{
  "activation": "gelu",
  "mlp_ratio": 4,
  "inner_norm": false,
  "moe": "top_k",
  "grad_clip": 1.0,
  "batch_size": 128,
  "weight_decay": 0.1
}
Rows from block 5 of a small audio frame classifier, named by matrix and row number. Rows with one number within an expert belong to one neuron, the router's apart. Each number is 128 + 24 x the weight over its row's rms, rounded and kept within 0 to 255. All counts start at 0.
Before each expert's rows are labels from the 100 clips, of 14976, where the router gives the expert most weight on average: "strongest on" is what is common among them. Only what is clearly more common there than usual is listed. The data: synthesized solo parts of chorales (CocoChorales). In brackets: how many of the 100.
# router: router (model.blocks.5.mlp.router.weight, 8x160), inputs 0-159
# up: expert up (model.blocks.5.mlp.up, 8x160x160), inputs 0-159
# down: expert down (model.blocks.5.mlp.down, 8x160x160, transposed), outputs 0-159

# expert 2
strongest on: note D#5 (68); instrument: violin (35); trumpet (32); note F#5 (26)
router.2 [138 139  64 118 160 162 138  80 124  90 110 120 131  95  86 138 113 123 142 136 114 116 104 155 108 115  84  98 108 132 167 145 128 148 154 146  82 138 118 144 131 138  99 144 147 179  87 139 132 120 129 144 127 107 143 118 128 122  85 140 137 124 145 101 136 111  89 140 114 123 120  91 126 110  97 144 132 125 120 138 152 126  84  96 115 118 151 139 130 127 141 148 128 130 129 176 169 139 115 159  81 140  83 136 128 140  87 158 141 103 179 156 126  90 132  99 120 123 118 120  91 115 140 110 129  91 116  95 150 123  61  86 115 112  89 135 146 121 113 159 113 142 152 115 156 120 141 111 114 104 116 113 117 151  90 162 111  63 118 142]
up.9 [158  92 164 147 155 154  66 127 130 153 136 132 152 140 128 133 109 144 141 148 131 152  88 179 137 135 119 123 146 185 116 157  62 131 132  95 152 135 118 132 144 174 137 130 161 124 126 133 126 147 149 109 140 168 114 116 158 160 146 114 143  82 101 133 125 143  98 115 131 124 119 128 124 119 109 118 107 141 129 140 148 113 169 152 118 164 110 127 137 153 133 136 129 146 136 100 138 167 142 132 126 122 101 142 107 153  97  94 103 118 132  83  91 140  67 105 117 145 120 133 158 124  96  95 102 121 110 145 142 153  92 156 130 175 130 113 126 109 110  86 160  79 132 154 133  90 167 142 122 191 178 103 137 110 138 143 111 138 125 118]
down.9 [170  86  99 133 116  84 108  81 142 121 129 113 133 155 113 175 113 158 125 122 114 141  96 129  95 143 147  90 131 141 129 144 143 124 127 147 123 110 142 112 154 108 124 103 118  76 154 112 125 198 127 111 107 135 128  99 135 150 153 153 132  98 156 116 119 117 125 113 126 132 103 126 129 107 127 126 159  89 187 124 102  88 160 122 132 151 103 155 130 148 140 146 132 158 119 139 103 100 152  50 167  95 150 144 166 129 108  96 136 103 116 123  97 122 166 143 113 154 102 116 169 130  72 179 142 172 112 142 126 133 153 112  85 165 139 117 142 114 150 119 128 176 122  99  99 130 120 156 130 140 103 140 147 131 120 118 138 108 118 122]
up.10 [140 164 211 123  89 149 154 158 133 149  89 125 110 144 169 123  93 133  99 144 142 161  88 113 128 117 127 121 127 134 126 136 142 167 117 140 155 136 115 117 133 153 116  98 105 131 114 108 153 124 121 141 152  97 137 148 145 110 163 130 157 150 122 144 152 119 115 114 132 143 144 111 137 184  72 147 102 150  94 167 138 130 158 104 107 115  95 140 123 115 113  69 111 154  89 155 157 115 140 109 135 174 164 156 108 137 122 130  79  84 117 115 149 144 105 131 146 179 130 100 145 107 121 108 130  96 138 176 150 108 150 135 157 144 143 125 104 118 145  78 125 136  95 143 142  92 114 113 155 148 161 120 117  94 122 155 108 146 124 115]
down.10 [127 129 133  92 132 146 129 118  85 135 163 124 110  98 139 149  97  78 135  92 130 129 146 109 151 120 181 120 141  96 125 101 109 107 160 120 108 133 141 124  88 152 143 118 108 133 101 165 154 123 116 100 134  96 148 119 125  81 165 116 107 128  93 128  99 120 115 123 142 144 148 134 138 137 129  99 109 164  91 129 159 114 138 139 136 111 145 120 168 132  98 140  75 113 130 101 101 136 107 142 150 125 150  73 123 125  66 105 120 139 141 108 121 130 106 137 144 126 152 156 123 125  97 129 136 165 107 147 103 126 193  98 161 173 129 121 102  87 122  98 145 112 124 127 125 111 156 155 150 156 150 149 176 101 114  98  79 141  78  86]
up.11 [175 103 135 192 159 137  96 121 164 127 144 134 147 117 109 165  87 132 153 124 104 177 121 137 102 133 154 152 121 143 116 110  73 141 116 109 171 110  71 141 163 153 158 126 132 132 138 116 168 138 166 125 141 151  92 161 114 137 148 149 164  98 101 140 130 135 139 113 124 138 134 110 139 114 141 146 117 133 113  90 122 116 104 197 131 141 109 129  89 141 102 142 133 142 111 104 132 161 116 163 114 142 152 134 127 154  80 135 135 122 139  85 130 142  86 111 158 139  83 166 143 127 128  99 115 125 139 148 135  88 118 140 161 135 156 130 167 133 137  98 129  81 129 132 141 111 161 111 135 170 167 113 138 111 116 131  94 137 141  82]
down.11 [146 100 115 135 164 135 104 105 152 154 130 139 161 129 109 141 121 138 115 125  96 148 138 124  99 126 122 134 153 124 147 115 134 121 113 122 132 124 135 141 166  91  96 135 111  87 180  83 147 148 115 111 143 106 101 100 116 101 156 145 114 125 150 128  78 121  93 118 154 120  83 112  67  97 115 144 115  99 131 112  80  93 191 103 128 132 142 161  93 165  99 138 160 134  95 114 117  96 142  78 125 116 134 163 135 170 117  93 124 126 105 148 131  78 142 121 130 137  95  97 142  95 122 167 146 154 102 122 131 135 125 131  95 159 165 106 168 117 137 105 152 148 118  72 111 151  87 157 124 134 114 157 124 135 148 147 110 106 127 134]
up.12 [109  99 152 145 130 127 117 109 155 152 113 151 164 148 146 117 117 172 139 155 118 110  82 133 148 120 102 129 147 117 103 125  81 100  79  92 169  95 127  94 143 111 144  98 121 129 173 150 141 165 120 108 128 157 102 118 145 162 135 164 158 115 105 147 127 143  96 128 110  95 134 123 134 146 131 102 121 165 121 178  84  81 127 135 117 168  98 130 119 127 111 124 119 145 112  90 125 136 128 150 144 130 173 112 100 157 133  95 101  87 107  92 117 160 133 167  94 144 115 135 182 116  73 154 132 111 109 168 122 128 122 133 162 150 133 156  81  98 138 133 141  89 149 136 137 127 145 155 117 177 138 141 100 131 144 108 125 147 111 133]
down.12 [151 127 103 125 121 107 111 121 134 114 155 110  88 104 136 165 118 128 160 119 152 182 111 153 122 121 153 106 111 130 119 121 122 131 137 142 118 105 170 139  97 100 171 117 152 118 117 143  92 166 172 125 109 139 123 121 171 131 122 151 150  94 136 141  93 122 113 147  83 155 106 123 143 130 123 123 222 112 153  96  90 110 136 115 170 153 134 145 145 111  91 132 108 164 123  90 103  90 149 122 177  47 171 115 146 116 106 105 118 119 104 143 110 123 148 154  97 166 140 113 154 150 108 154 148 141 144 116  88 139 130 128 143 132 141 118 167 135 121 122 160 152 117 101 120 161 115 111 105 131 130 113 155 125 159 115 141 139 106 133]

# expert 4
strongest on: note C#4 (100); trombone (28); viola (26)
router.4 [130 146 125 122 126 150 133 103 117 156 147 123 153 107 109 145 147 103 135 121 115  97 139 138 126 156 142 160 136 108 160 146 152 156 133 125 176 133 115 178 121 168 117 150 107 100 127 147 127 154 156 127 192 133 130 107 146 124 126 176 150 155 145 147 153 142 139 143  85 136 140  94 112 142 139 120  82 152 127 147 103 109 152  75 132  78 139 113 178 160  96 161  98 153 124 104 197 155 155 145 106 162 117  64 138 149 122  76 137 164 118 134 148 107 147 137 155 129 133 160 174 127 112 113 151 117 137 136 151 102 136 134 129 142 127 114 122 147 132 115 152 165 117 137 120 119 158 108  81 133 110 119 121  82 109 169 129 130 124  96]
up.0 [120 101 107 142 117 150  80 137 157 129 142 133 141 122 104 132 123 126 145 165 142 112 164 164  88 111 124 115 123 176 135 134 125 157 155  71 125 125 127 146 146 132 141 121 135 156 145 110 130 129 128 133 106 158 141 115 129 106 105 121 121 108 174  92 137 122 104  79 119 107  93 101 142 126 117 122 131 141 138 133 142 134 144 124 125 157 136 125 133 115 137 177 143 155 116 113 141 125 111 102  92 127 170 126 186 133  83 143  99 102 168 138 125  72  83 136 169  69  83 146 113 142 148 113 154 107 118  95 179 136  95 110 132 161 144 145 147 122 130 111 165  92 145 168 132  74 118  91 134 124 156  97 137 118 131 105 111  74 109 141]
down.0 [116 100 113  92 159 112 117 137 125 120 142 144 189 128 108 123 163 108 123 164 130 126 108 134  96 129  90 130 118 159 127 133 144 138  94 149 148 122 118  94 104 163  96 124 177 133 118 164 108 120  84 138 134  92 110 115 112 120 174 151 143 107 166 151 143 134 179 177 132 181  96 166 133  99 176 124 121 152  89  92 164 108 142 148  73 137 146 154 133 106 162 123 122 151 110 127  49 166 125 108 129 134 109 153 108 143 136 127 169 131 107 110 121 128 139 151 132 140 134 123 132  83 161 147 110  92 168 108 155 139 114 131 148 117 116 140 103 125 121 103 164 146 126 118 117 166 123 108 134 110 120 153 108 128 155 149 133 143 133 113]
up.1 [110 130 110 167 130 152 137 156 117 117 112 140 123 105 117  91 115 162 100 158 153 108 152 136 127 110 106 153  88 123 155 147 145 109 128 141 149 169 137 136 121 175 122 133 133 155  88 142  97 131 144 140 137 146 117 120 123 181 156 119 159  95 134 101 162 133  86 166 124 115 133  83 110 154 137  90 113 158 107 149 157 100 182 172  82 139 124 153 116 150 118 170 143 117 158 106 133 150 148 154 118 117 163 124 176 120 138 146 133 131 129 106 144 116  83 102 105 136  86  99 129 123 103  82 107 145 131 100 168 143  81 120 130  98 138 130 117 106 153 136 100  85 101 162 154  82 124 172 111 141 133 121 148 107 106 136 116 130  94 131]
down.1 [110 131 144 138 106 186 102 135 150 105 119 137 136 122 117 132 128 139 158 131 147  97 107 156 180  81 178 143 115  90 127 159 161 109 116 116 140 117 110 137 167 145 152 100 168 161 153 145 160 101 106 112  86 150 146 169 134 119 148  90 143 110 182 157 128 132 102  98 181 149 137 150 132 129 136  92 120 181  89 122 150 120 122 130 115 138 106 136  94 116 129  73 140 161 129 117  95 120 143 146 118 122 133 150 165 149  97 131 137  94 129 122 145 155  89 130  94 101 100 112 126 100 131 121 130 174 125 147 137 116 103 130 143 161 152 155 107 165 152  76 115 123 157 120 126 131 141 122 131 119 126 142 176 157 132  97  97 134 141 149]
up.2 [149 126  91 126 128 160 114 150 139 155 132 112 130 130 177 113 148  90 108 128 112  92 104 144 100 143 111 170  95 116 108  92 135 152 126 135  93 115 159 131 106 112  94 123 133 144 135 174 124 111  85 126  83 135 103 110 143  55 105 104  82 133 115 121 114  75 139 128 115 138 116 142 127 149 124 134 132 109  94 110 115 139 132 142 159  76 185 117 144 103 155  98  87 158 128 159 132 117 128  97  94  96 108 101 113 138 103  95 139 115 106 154 125 105 138 135 119  74 136 135  86 101 146 141 123 119 149 126 113 133 120  89 131 140 192 132 127  78 150 145 151 150 158 103 128 138 126 124 142  75 171 109 134 125 124 148 130 143 123 124]
down.2 [191 137 118 111 131 121 117 185 145 119  99 113 130  62 113 120 132 127 128 147 135 131  97 132 108  99 114 105 141 100 118 134 129 151 146 159 127 139 106 160 126 102 140 107 106 150  74 133 123 140 183 135  98 143 131 126 136 129 127 163 110 127 110 126 141 156 117  91 161 101 152  92 167 167 118 162 126 118 151 149 141 157  74 137 132  81 121  86 155 163 151 106 104  89 129 129 140 145  74  73 136 101 143 128 117 117 129  86 105 107 140 100 137 129 142 123  85 127 161 124 104 135 127 142  89 137 116 146 149 120 106  98 135 162  90 130 133 136 163 148 144 139 115 110  90 123 130 145 132 132 121  81 143 116  78  79 132 139 135 135]
up.3 [119 157 129 143 129 119 145 113 143  93 117 130 125 156 132 150 139 107 129 117 123 137 126 131 126 121 160 158  93 102 131 117 135 124 158 111 123 105 142 129 128 153 111 115 150 153 129 129 160  58 119 154 163 124 142 122 119 116 165  65 132 140 142 162  98 136 110 149 111 115 111 191 107  85  82 124  93 142 106 119 161 145  86 107 145 146 128 123 105 127 108 138 138 153  86  92 139 127  98 133 144 172 134 119 107 182 136  93 104 129 157 134 136 145 173 182 209 148 139  90 136 153 144 126 180 127 149 154 135 117 123 100 124 118 125 162 116 149  75 127 132 127 139 125 126 125 139 132 130  89 154 111 153 150 128 114  78 122 138  97]
down.3 [180 122 127 161 152 178 105 143 124 153  91 154 164 124 144 123 127 142 163  92 123 124 132 169 157 159 121 108 170 100 142 161 108 123 135 137 110 142 102  88 113 131 131 121 137 127  94  76 159 124 151 120  97 151 123 116 137 152 155 144 115 130 101 112 119 154 105 123 122  87  93 141 130  80 137 123 126 141 166 138 101 127 138 137 139 104 119 120  97 153 111  97 155  93 155 127 140 118 140  76 180 126 134 144 129 136 120  80  95 104 125  80 106  92 132 121 173 126 190  97 105 102 135 148 127 136 105 141 137 102 153 129 122 135 120 131  93  88 140 160 121 166  72  77 128 147 129 134 106 140 141 135 160 148 121 116 153 126 154 139]

# expert 7
strongest on: note D3 (49); bassoon (31); note C#3 (30); tuba (26)
router.7 [161  93 139  68 149 149 115 142 141 124 141 114 158 132 162 115 125 134 127 139 145 132 112 144 145 125 137 136  99 127 157 113 170 129 131 151 139 122 141 133 131 160 130 172 158 149 133 112 129 125  93 154 138 127  88  76 163 161 118 153 125 120 137 113 124 153 137 140 114 101 102 133 120 123 117 124 163 119 139 142  97 135 149 122 134 105 167 157 108  94 150 136 191 114 137 162 146 129 138  90 115 105  91 145  91 162 159  60 137 160 133 158  89  54 145 125 138 138 152 113 105 115  94 138 151 140 149 110 120 160 134 160  95 142 193 149 148 118 128 150  88 118 132 123  87 133 109 120 146 105 112  92 109 149 135 121 149  88 158 134]
up.0 [148 107 116 163  93 144 145 108  71 136 123 170 117 166  82 128 112 143 142  76 143  94 142 146 116 119 131 118 101 101 112 177  73 120 110 109 141 120 124 144  80 128 118  95 114 138 121 127 161 130 149  98 132 146 136 165 125 145 135 136 123 142 132 115 119 144  77 110 152 134 137 113 114 153 125 117 101 135 121 133 165  99 116  90 109 196 100  89 116 122 131 130  92 136 113 118  95 151  99 135 155 123 160 165 157  92  71 144 147 100 156 117 151 144  77 145 140 113 105 130 167 124 129  94 101 114  98 124 169 126 135  99 119 143 125 109 100 105 127 131 126 112 102 145 159  93 111 162 140 156 136 178 125 111 129 142 119 146  96 140]
down.0 [141 102 135 130 118 131 118 103 143 126 107 184 147 149  68 157 136 151 109 131 136 139 140 131 126 116 101 134 119  93 173 185  81 112 174 108 113 129  87 139 107 108 143 146 103 156 133 129 168 128 173  49 143 127 154 145 132  94  85 122 126 118 102 109  87 141 114 104 135 129 126  98 140  99 126 127  95 150 126 144 148 101 118  99  96 164 103 136 129 125 146 146  94 158 135 130  94 146 151 147 122 133 145 135 160 146 107 135 176 102 113 114 190 131 132 136  94  76 111 155 139 126 127  90 129 126  97 136 145 129 110 125 135 147  85  92 108 107 103 125 171 129 137 142 121 116 100 125 106 104 153 162 122 163 146 104 115 132 126 133]
up.1 [123 131 140 106 134 146 138 182 117 147 130 126 138 129 157 177 130  94 112  83 148 147 153 117 122 111  94 123 164 130 150 110 133 147 128 122 151 144 152 112  86 138 124 117 124 100 139 144 148 144  94 133 137  81 129 144 165  93 159 104 118 138 142 180 107 137 131 142 144 145 107 173 126 140  94  92 117 173  99  93 147 138 127 115 163 112 121 138 154 130  83 143 138 149 112 142 131 120 124 132 145 129 150 106 151 110 118 133 144 126  98 109 196 145 133 182 156 117 135 128 106 125 115 188 135 146 103 141 144 138 148 113 114 124 129 130  75  77 147  83 145 102 111 106 143 110 133 105 171 129 120 187 151  94 112 107  79 136  87 113]
down.1 [146 147 132 166 126 119 187 113 112 147 136 116 143 138 146 108 135 126 164 132  97 123 170 154 144 115 149 147 138 150 100  86 125 146 136 116 121 119 102 176 135 120 120 147 128 112 154  90 126 102 120  94 106 145 115 171 133 144 140 160  94 164  91 153 108 116  95 112 116 132 153  96  90 111 136 176 114  85 166 135 144 121 134 128 121 111 136  99  90 138 113 138 125 112 127  79 137 147 114 168 161 129 162 103 120 173  83  95 141 127 121  88 118 116 138 148 123 140 108 157 129  86 133  89  69 106 108  90 123 133 129 111 150 118 154 118 156 149 130 196 128 166 125 119 109 158 169 130  92 132 164 101 121 125 145 155 131 120 140 105]
up.2 [140  98 155 144 134 168 147 132 117 116 126 112 130 144 132 135 106 131 132 115 152 184  94 100 127  77 180 137 121 123 117 143  83  89 144 119 130  98 100 148 162 141  90 123 123 146 119 108 135 119 182  87 163 130 155 148 121 111 115  87 135 164  87 124  89 127  77 154 114 136  99 128 120 164  92 143 120 162 107 147 131 131  71 140 112 139 109 127 142 130 129  96 129 147 117 129 150 117 104 125 138 191 145 138  89 187 118 138 147 104  91 130 107 127 162 120 164 140 112 103 121 132 138 131 161 137 126 155 124  80 133 122 167 116 103 135 128 150  95 124 141 154 126  74 103 166 120 122 110 134 153 121 133 148 164 131 101 102 109 156]
down.2 [156 151 174 101  90 142 139 148 130 166 144 144 170 112 165 143 145 141 156  98  98 158 125 118 119 111 167 113 134 130 171 121 129 190 127 116 160 111 117 141 118 131 151 104  69 108 153 118 166 135 135 135 175 151 136 149 139 116 156 151 105 144  95 114 116 149 119 144 109 148 120 102 110 148 137 158 114 139 118 140 156 121 134 116 124 145 129 134 149 142  73 185 129 156 112 134 117 112 124 116 160  93 106 158 134 118 128  96 113 106 112 131 119 154 158 124 123 119 100 152 156 130 111 138 129 145 132 171 146 119 161 130  97 144 173 159 108 135 137 125  87 109 104 133 166 146 161 158 186 144  97 119 123  99 112 136  75 172  92 100]
up.3 [143 163 157 105 115 125 129 146 169 153 122 140 103 136  93 157  90 120 104 108  91 146 151 140 100 124 121  86 152 138 161 171 127 115 142 137 103 140 128 119 138 101 143 127 145 146 167 122 171 130 159  99 109 106 109 157 122 142  91  95 113 138  87 111 142  77 133 119 141 127 140 160 154 127 129 122  75 162 160 141 135 128 102  96 121 144 135 115 124 111 125 129 101 138 124 151 136  98 114 143  98 152 164 143 149 149 109 156 126 116 149 123 155 143  97 158 130  93 115 131 136 148 124 130 109 150  67 146 147 137 171 116  94 164 100 135 101 101 152 128 194 101 145  88 116 103 122  74 125  96 112  85 163 135 117  80 119 102 113 116]
down.3 [170 136 132 103 114 161 145 138 138 161 131 172  80 174 108 161 102 108 152 143 137 135 115 152 120 144 143  91  99 151 152 158 101 178 141 146 172 134 123  87 121 130 136 137 132 118 117 115 176 110 142 115 144 141 125 155 143 120 125 131 119 136 101 151  94 102 148  81 136 141 157 122 165 122 120 102 129 144 144 149 129 103 150  84 126 124  97 117 152 127 127 126 119 162  81 118 146 140 155 114 141 120 141 152 139 143 126 125 137 122 130 102 122 140  81 146 151 114 143 120 175 130 108 128 147 140 100 157 164  85 194 134 113 159  96  89  85 136 127 104 138 138 175 146 120 137 165 131 137 132 153 156 181 105 154  81 153 161  92 120]

# expert 0
strongest on: note F#4 (100); viola (26)
router.0 [150 116 139 112  97 179 146 151 141 135 128 122 126  90 181 148  88 114  99 148 107 160 125 146 142 139  90 155 153  85 152  86  89 121 117 137 160 141 139 111  90 130 123 164  88  97 133 127  85 152 136 167 154 127 159 160 138 123 108 134 139 177 105 136  95 116 116 149 127 116 126  98 128 149 128 124  99 142  91 137 107 123 143 120 160  84 159 159 183 133  96 134 117 132  99 120 124  97 118 121 150 108 153 108 122 116 128 135 139 123  94 176 128 154 150 140 121 130 104 152 128 141 101 121 146 116 128 136 115 143 105 104 123 159 130 129  74  90 141 127 106 102 100 143  90 110 108 158  72 168 102 153  88 134 130 158 107 161 102 138]
up.0 [161  84 131 150 160 136  86 117 167 130 126 110 141 135 128 140 167 178 149 125 130 142 156 151 125 111 122 196 151 115 110 121 170 129 135 103 153 126 121 200 149 178 150 171 143 142 152 117 107 116  81 113 172 168 126 121  99 143 116 140 161  82 113 130 122 136 101 101 139 123 147 103 118 102  96 151 138 105 134 111 121  95 125 182 140 149  85 160 128 123 113 159 158 126 143 111 132 156 107 136  91 119 106 139 122 126 137 134 170 115 155 124 144 107 109 110 120 111 107 166 127 111 143 114 104 124 168 161 161 140  82 121 131 137 128 150 160 120 153 148  99 148 127 111 156 134 147 135 135 129 167 119 155 146 142 158  85 113 133 103]
down.0 [ 93 159  79 166 117  90 116 101 167 111 131 121 142 140 114 128 114 143 151 106 121  89 172 159 114  98 141 138 117 106  93 123  80 124  92 120 120 156 106 193 147 164 107 165 156 115 135 127 138 122 145 123 113 147 162 153 119 148  96 114 127 154 103  84 120 142  91 113 146 116 145  92 111 172 134 118 131 114 122 121 112 107 109 141  91 129 114  78 130 142 123 150 126  97 137 123 132 130  87 129 133 134 178 152 134 110 103 146 137  90 160 131 120 105 133  90 144 161  74  96 127 109 135  67  83 111 148 130 149 145  87 116 101 125 131 109 168 158  77 131 134 146 114 145 145 111 106 130 137 127 176 116 111 130 130 145 122 140 115 132]
up.1 [115 166 144 136 119 114 135 143 146 162 124 117 124 143 144 134  86 111 165 162 102 123 133  91 152 148 132 100 117 145 119 112 110 128 129 117 121  92 115  98 182 130  96  95  98 120 115  88 118 120 109 157  91  89  68 142 109 102 163 143 113 157 148 113 121 106 163 155 103 103 105 130 123 148 108 154 118 157 139 134 116 156 122 182  99 127 147 114  85 130 160  80 117 118  69 143 162 121 125 144 119 126 153 118 141 129 146 129 114 109 156 131 123 123 169 113 120 157 139  84 116  98 129 141 121 129 120 155 139 122 123 133 120  68 157 172  82  77 164 102  96 155 135 114 111 113 126 115 112 128 124 126  81  86 118 143 150 122 153  90]
down.1 [146 123 151 121 149 188 109 115  99 107 140 180 134  98 116 125  91 144 103 125 138 140 137 146 119 219 147 129 125 105 159 169 138 123 153  93 139 114  91  90 133 125 119 145 129 156 108 106 138 122 165 149 102 139 108 123 157 122 101 111 111 112 157  70 143 151 131 144 143  98 105 125 190 136 122 129 127 146 146 160 180 143 131 133 105 134 131 120 113 145  99 107  97 135 132 113 135 169  77 123 120 104  98 142 149 157 153  91 131 136 138 101 161 130 111  82 104 142 123 111 102 133 109 149  96 183 130 128 162 131 130 148 140 140  88 110 103 124 134 137  86 112 108 117 109 120 120 108 113 117 100 129 155 123 119 157  84  97 105 141]
up.2 [102 110 121 164 127 113 124  62 143 132 116 131 111 179 169 118 119 155 147 118 159 132  78 175 137 106 132 155 117 124 117 115 145 115 159 136 146 107 132 100 132 102 159 107 158 120  99  91 120  97 118  91 108 139  77 154 165 164 154 137 130 138 133 129 135 120 129 101 174  78 134 139 135  91 120 109 169 172  94 113 124  97 138 139 137 151 138 143  88 143 137 124  88 152 103 130  68 109  91 127 102 138 118 154 163 160 149 122 129  75 111 147 137 128 119 137 140 136 106 130 128 116  97 143 151 131 133 104 143 154 140 141 134 108 171 145 142 125 116 136 158 123 153 108 117 176 117 116 164 138 155  82  92 132 143 119  94 110 163 126]
down.2 [155 124 114 149 158 137 128 138 141 118 143 113 145 138 177 133 130 102 126 112 151 108 110 156 104 110 141 129 137 164 104 114 133 115 125 132 111 149 123 120 100 146 133 136 159 163  89 131 133 133 169 149 117 104 139 168 172  86 134  71 100 126 120 167 116  80 111 164 138 138 114  92 129 131 114 143  76 177 136 150 160  96 130 109 123  98 123  61 127 110 131  83 143 150 175 120 113  93 103 156  94 102 104  96 125 141  84 129 147  96 117  80  99 159 136 114 120 107 149 112 116 140 111 130 128 169 123 160 145 103 134 108 167 139 119  92 146 114 111  85 118  94 130  93  96 126 135 131 126 136 134 102 147 101 119 112 121 176 159 119]
up.3 [131 146  77 126  99 144 117 115 120 109 118 143 102 131 125 136 158 105 132  93 150 166 131 131 113 132 177 128 128  69 116 146 109 159 172 154  70 140 137 137 111 104 145 112 160 137 101 113 195 119 141 105  97 106 133 120 163  95 135  82 124 133 140 147 114 146  83 125 147 134 115 148 119 110 132  92 145 131  73 140 149 115 101 103 111 121 142 142 101 135 130 119 111 152  86 143 116 149 140 133 100 156 111 155 166 126 105 128 132 105 108 130 187 119 104 156 136  79 162 136 128 113 143 154 129 129 100  81 118 139 153 107 147 115  76 112 126 143 124 141 180 121 117 111 155 138 132 145 152  99 133 164 135 178 132 117  79 101 120 130]
down.3 [144 131 118  97 147  81  88 142 120 140 143 118  77 155 112 130 126 152 131 121 134 176 105 121 111  86 139 115  99 148 157 108  95 187 155 171  99 185 135 158 106 124 102 121 133 135 144 112 124 122 149  82 139 123 110 116 104  86 104 132 124 147 137 140 142 123  98 129 160 179 114 133 105 133 164 103 124 174 121 133 115 130 100  99 117  98 148 111 142  99 158 174 118 140 134 138 163 129 155 144 150 152 118 126 124 117 145 150 124  98 141 148 131 110 113 130  86  86 194 167 134 169 135 134  97 157  98 129 105 117 178 157 137 147 126 136 103 145  99 146 120 152 142  79 142 120 152 115 110 141 123 146 180 138 132 127 104 110 144 128]