{"model": "audio frame classifier", "dataset": "synthesized solo parts of chorales (CocoChorales)", "train_examples": 39062, "n_mels": 40, "hop_length": 160, "input": "log_mel", "spec_augment": false, "win_length": 400, "num_classes": 73, "output_stride": 4, "arch": "conformer", "norm": "rmsnorm", "activation": "gelu", "mlp_ratio": 4, "head_dim": 64, "fused_qkv": true, "qk_norm": false, "inner_norm": false, "moe": "top_k", "drop_path": 0.15, "num_experts": 8, "moe_every": 2, "expert_mlp_ratio": 1, "experts_per_token": 2, "shared_expert": false, "subsampling": 4, "layers": 8, "width": 160, "positions": "learned", "kernel_size": 9, "residual_init": "none", "optimizer": "adamw", "lr": 0.0011, "beta1": 0.95, "beta2": 0.99, "eps": 1e-06, "grad_clip": 1.0, "cautious_weight_decay": true, "steps": 17100, "batch_size": 128, "epochs": 56.0, "lr_schedule": "cosine", "final_lr_fraction": 0, "warmup_steps": 510, "weight_decay": 0.1}
Rows from block 3 of a small audio frame classifier, named by matrix and row number. Rows with one number within an expert belong to one neuron, the router's apart. Each number is 500 + 40 x the weight over its row's rms, rounded and kept within 0 to 999. All counts start at 0. Numbers have three digits each.
After each expert's rows are labels from the 100 clips, of 14976, where the router gives the expert most weight on average: "lies over" is the class under the peak. Only what is clearly more common there than usual is listed. The data: synthesized solo parts of chorales (CocoChorales). In brackets: how many of the 100.
# router: router (model.blocks.3.mlp.router.weight, 8x160), inputs 80-159
# up: expert up (model.blocks.3.mlp.up, 8x160x160), inputs 80-159
# down: expert down (model.blocks.3.mlp.down, 8x160x160, transposed), outputs 80-159

# expert 0
router.0:524548542442501425521534588550465470470511532478495468405496496492524476498538539418589515529541461522541510562529507490502500465477496514529542527480460443550438497478497448453521569553515501429468446450492515509504431504483454488510492459
up.0:512446470476471564483506526481541487489569479599543540593485520518412496542504457487419483536476461560495504454487517539585498446570539486543446405522544552532527544506565550537507513499459594455567465504503505548467453573522470531495502548
down.0:555445457487438546469432560504553474503518518593514529535476511484460532435505444476485488502521482512505495536547524474547511404549574591502478426440534481530568537524478480545458467500468516470468459489447512566495507500523469495430525521
lies over: C#4 (100)

# expert 1
router.1:539481516461502555556497573505450527459519464544525459483484522467435479517509435449527438445469483497529482446539483524514497487464482498477545487557498431541486489519531491494459524499463498539528489474489508510519541524473449402564473465
up.0:519446473464468487556489499464488533532527521504518508446491527515519472504563521545553573502459419476463493545501485539465465518507540477479470460549542494471489498505542560561544483444575491545483489483489548464424441498529468415484542518
down.0:496489499504465464514481462510430557501465504460532478505516442538537435519494496581590537502511480435487506575489532518494535505548556502404491390477521509495477516522498513534494500513542480547434498469510484541507516559522534468447490495
lies over: E4 (83)

# expert 7
router.7:454512481462506510489598491547467541470560468495508481507475491507421458520530530502484540508521511466541471542498458562438494587454538438534511507470424500555498469510470469412487554509493402532500485457504521505532481408472431501551471475
up.0:581437492497489571467575578491506516538541458563480558530491547498447498518508483383478512585535474557477505497562544504586516449533495537539530522499541480551493542509497525503498485546409508502518516455502516474492538493493466480448527474
down.0:520476451570534549522541529456530501510503469500480580405414498475454521523537464454497508500518515464555521504541531475525519489451461525553569535485515472495416530525418440490460500525456473451520463454491450507494548417409439504481489495
lies over: C#4 (100)

# expert 6
router.6:535494527496457529525521527415499448481490449587448528515481504593475495510538542540575448502444565473458483453494566482539482503455488463541503537537519484518555453423509509539517483528464454534443504441394485525586501504471483461468531499
up.0:487534458482442503500488497520415528445532515557493529403448453527563479481543515470515434505414445496461544541520496537480430597474503490473500540505540484515568531502512541531520431460574485451502511547519604468438471486489501496500536518
down.0:490494578564520510429567474522479506524493504449515531541501496462438472531516434450521475511485442611467495466566500512511470485510516492463479479543522538452493495553530428516487436475540573537561543551569449460510530527528446498507507535
lies over: D#5 (100)

# expert 5
router.5:458425489492464520479462497513526427541513517532481551490463500513511500633585457499453475519445491535427480487505473528539448494544454531472485487568504588446568466536573552538452512491470474456531502580540532523423488543564501543461575460
up.0:486503559490494525507490444546476544421461472467489431451495449551458487439480531449543435437490492521518541535495507487455517502500491453546557446456550493516511496460506483438501471462503493512508554442555402452566509488504508437524455519
down.0:486513497520492545534499454480529451526511436484508508491470548494527495591511490515501512554515422473510477435447437398511454506506507484499555433504506496451548472554501463486497506472467466539586517528554537521497504501499549520470494503
lies over: B3 (52); B2 (30)

# expert 3
router.3:457470570440551525576441500487481529433513500501548518478497433515442491487500464503504458558483537545443552486528508527519491449467538448444520423540514458578579467462510439506447486444478503493466483543472478507496484505496455475568476509
up.0:508546412467443410521492522525461507511447437508492499458479519514580552494484502515430479497489506470512517528518499518497443554550470507448443547526563494496492594554504510510530464497505473432541525533505526564435525490524466599535468479
down.0:472481487492542521523460561511610510451512486540508480463478450486512578542519497543515513479562491523483451479417531510476556418528542543432478463523473539531485474501474491532441550468448484484426430494493519528501510484475558465461608560
lies over: G#3 (92)

# expert 4
router.4:516489478554462482445492467601438465539515430489513551535445473517416532498478503546509483450556526492506438429425533474494555469539527527465547520486439555570563466445504511472493541522457546570506466481514485473552553497550530534531447504
up.0:505429529464510521478513482523506573506543437510506508536509555556491477476445516434482467569481493628456553500515518553509446489474501437447492494536476513463517470518517470550463413503454527476503466456487489481505477539511463469496551491
down.0:463498585499517467537492500566483445494533475479507441445454468544550517530508530551485517571508532457499522434505555476396471541467442435488514510475494526426474505566511466497498468571441594408468464482493465464548515527421571508490522416
lies over: silence (91)

# expert 2
router.2:523432479524472575499483510480439546518483482461518521510583576477472463467549512441485438619474425494533583497511547499458515480522574507436548523548514495507476564530465492494478495530468534440476542540496524446486507495498542519522527544
up.0:486490487487497520520537577515540419561540449542432491470550463526491481533483475454507557503460559484456480475447498506535460516474466523597479512465434442522464475514542498452501484453425483554454517448406474582518514505496506499455522584
down.0:536500458464506509467468456420449506567505414454494497492458562463531530492401527497543507518538485529452460517481466515499459518502453500511467488539492411454552467473545510514577520461496501509498509453468499504496493499511423478438375489
lies over: G#4 (100)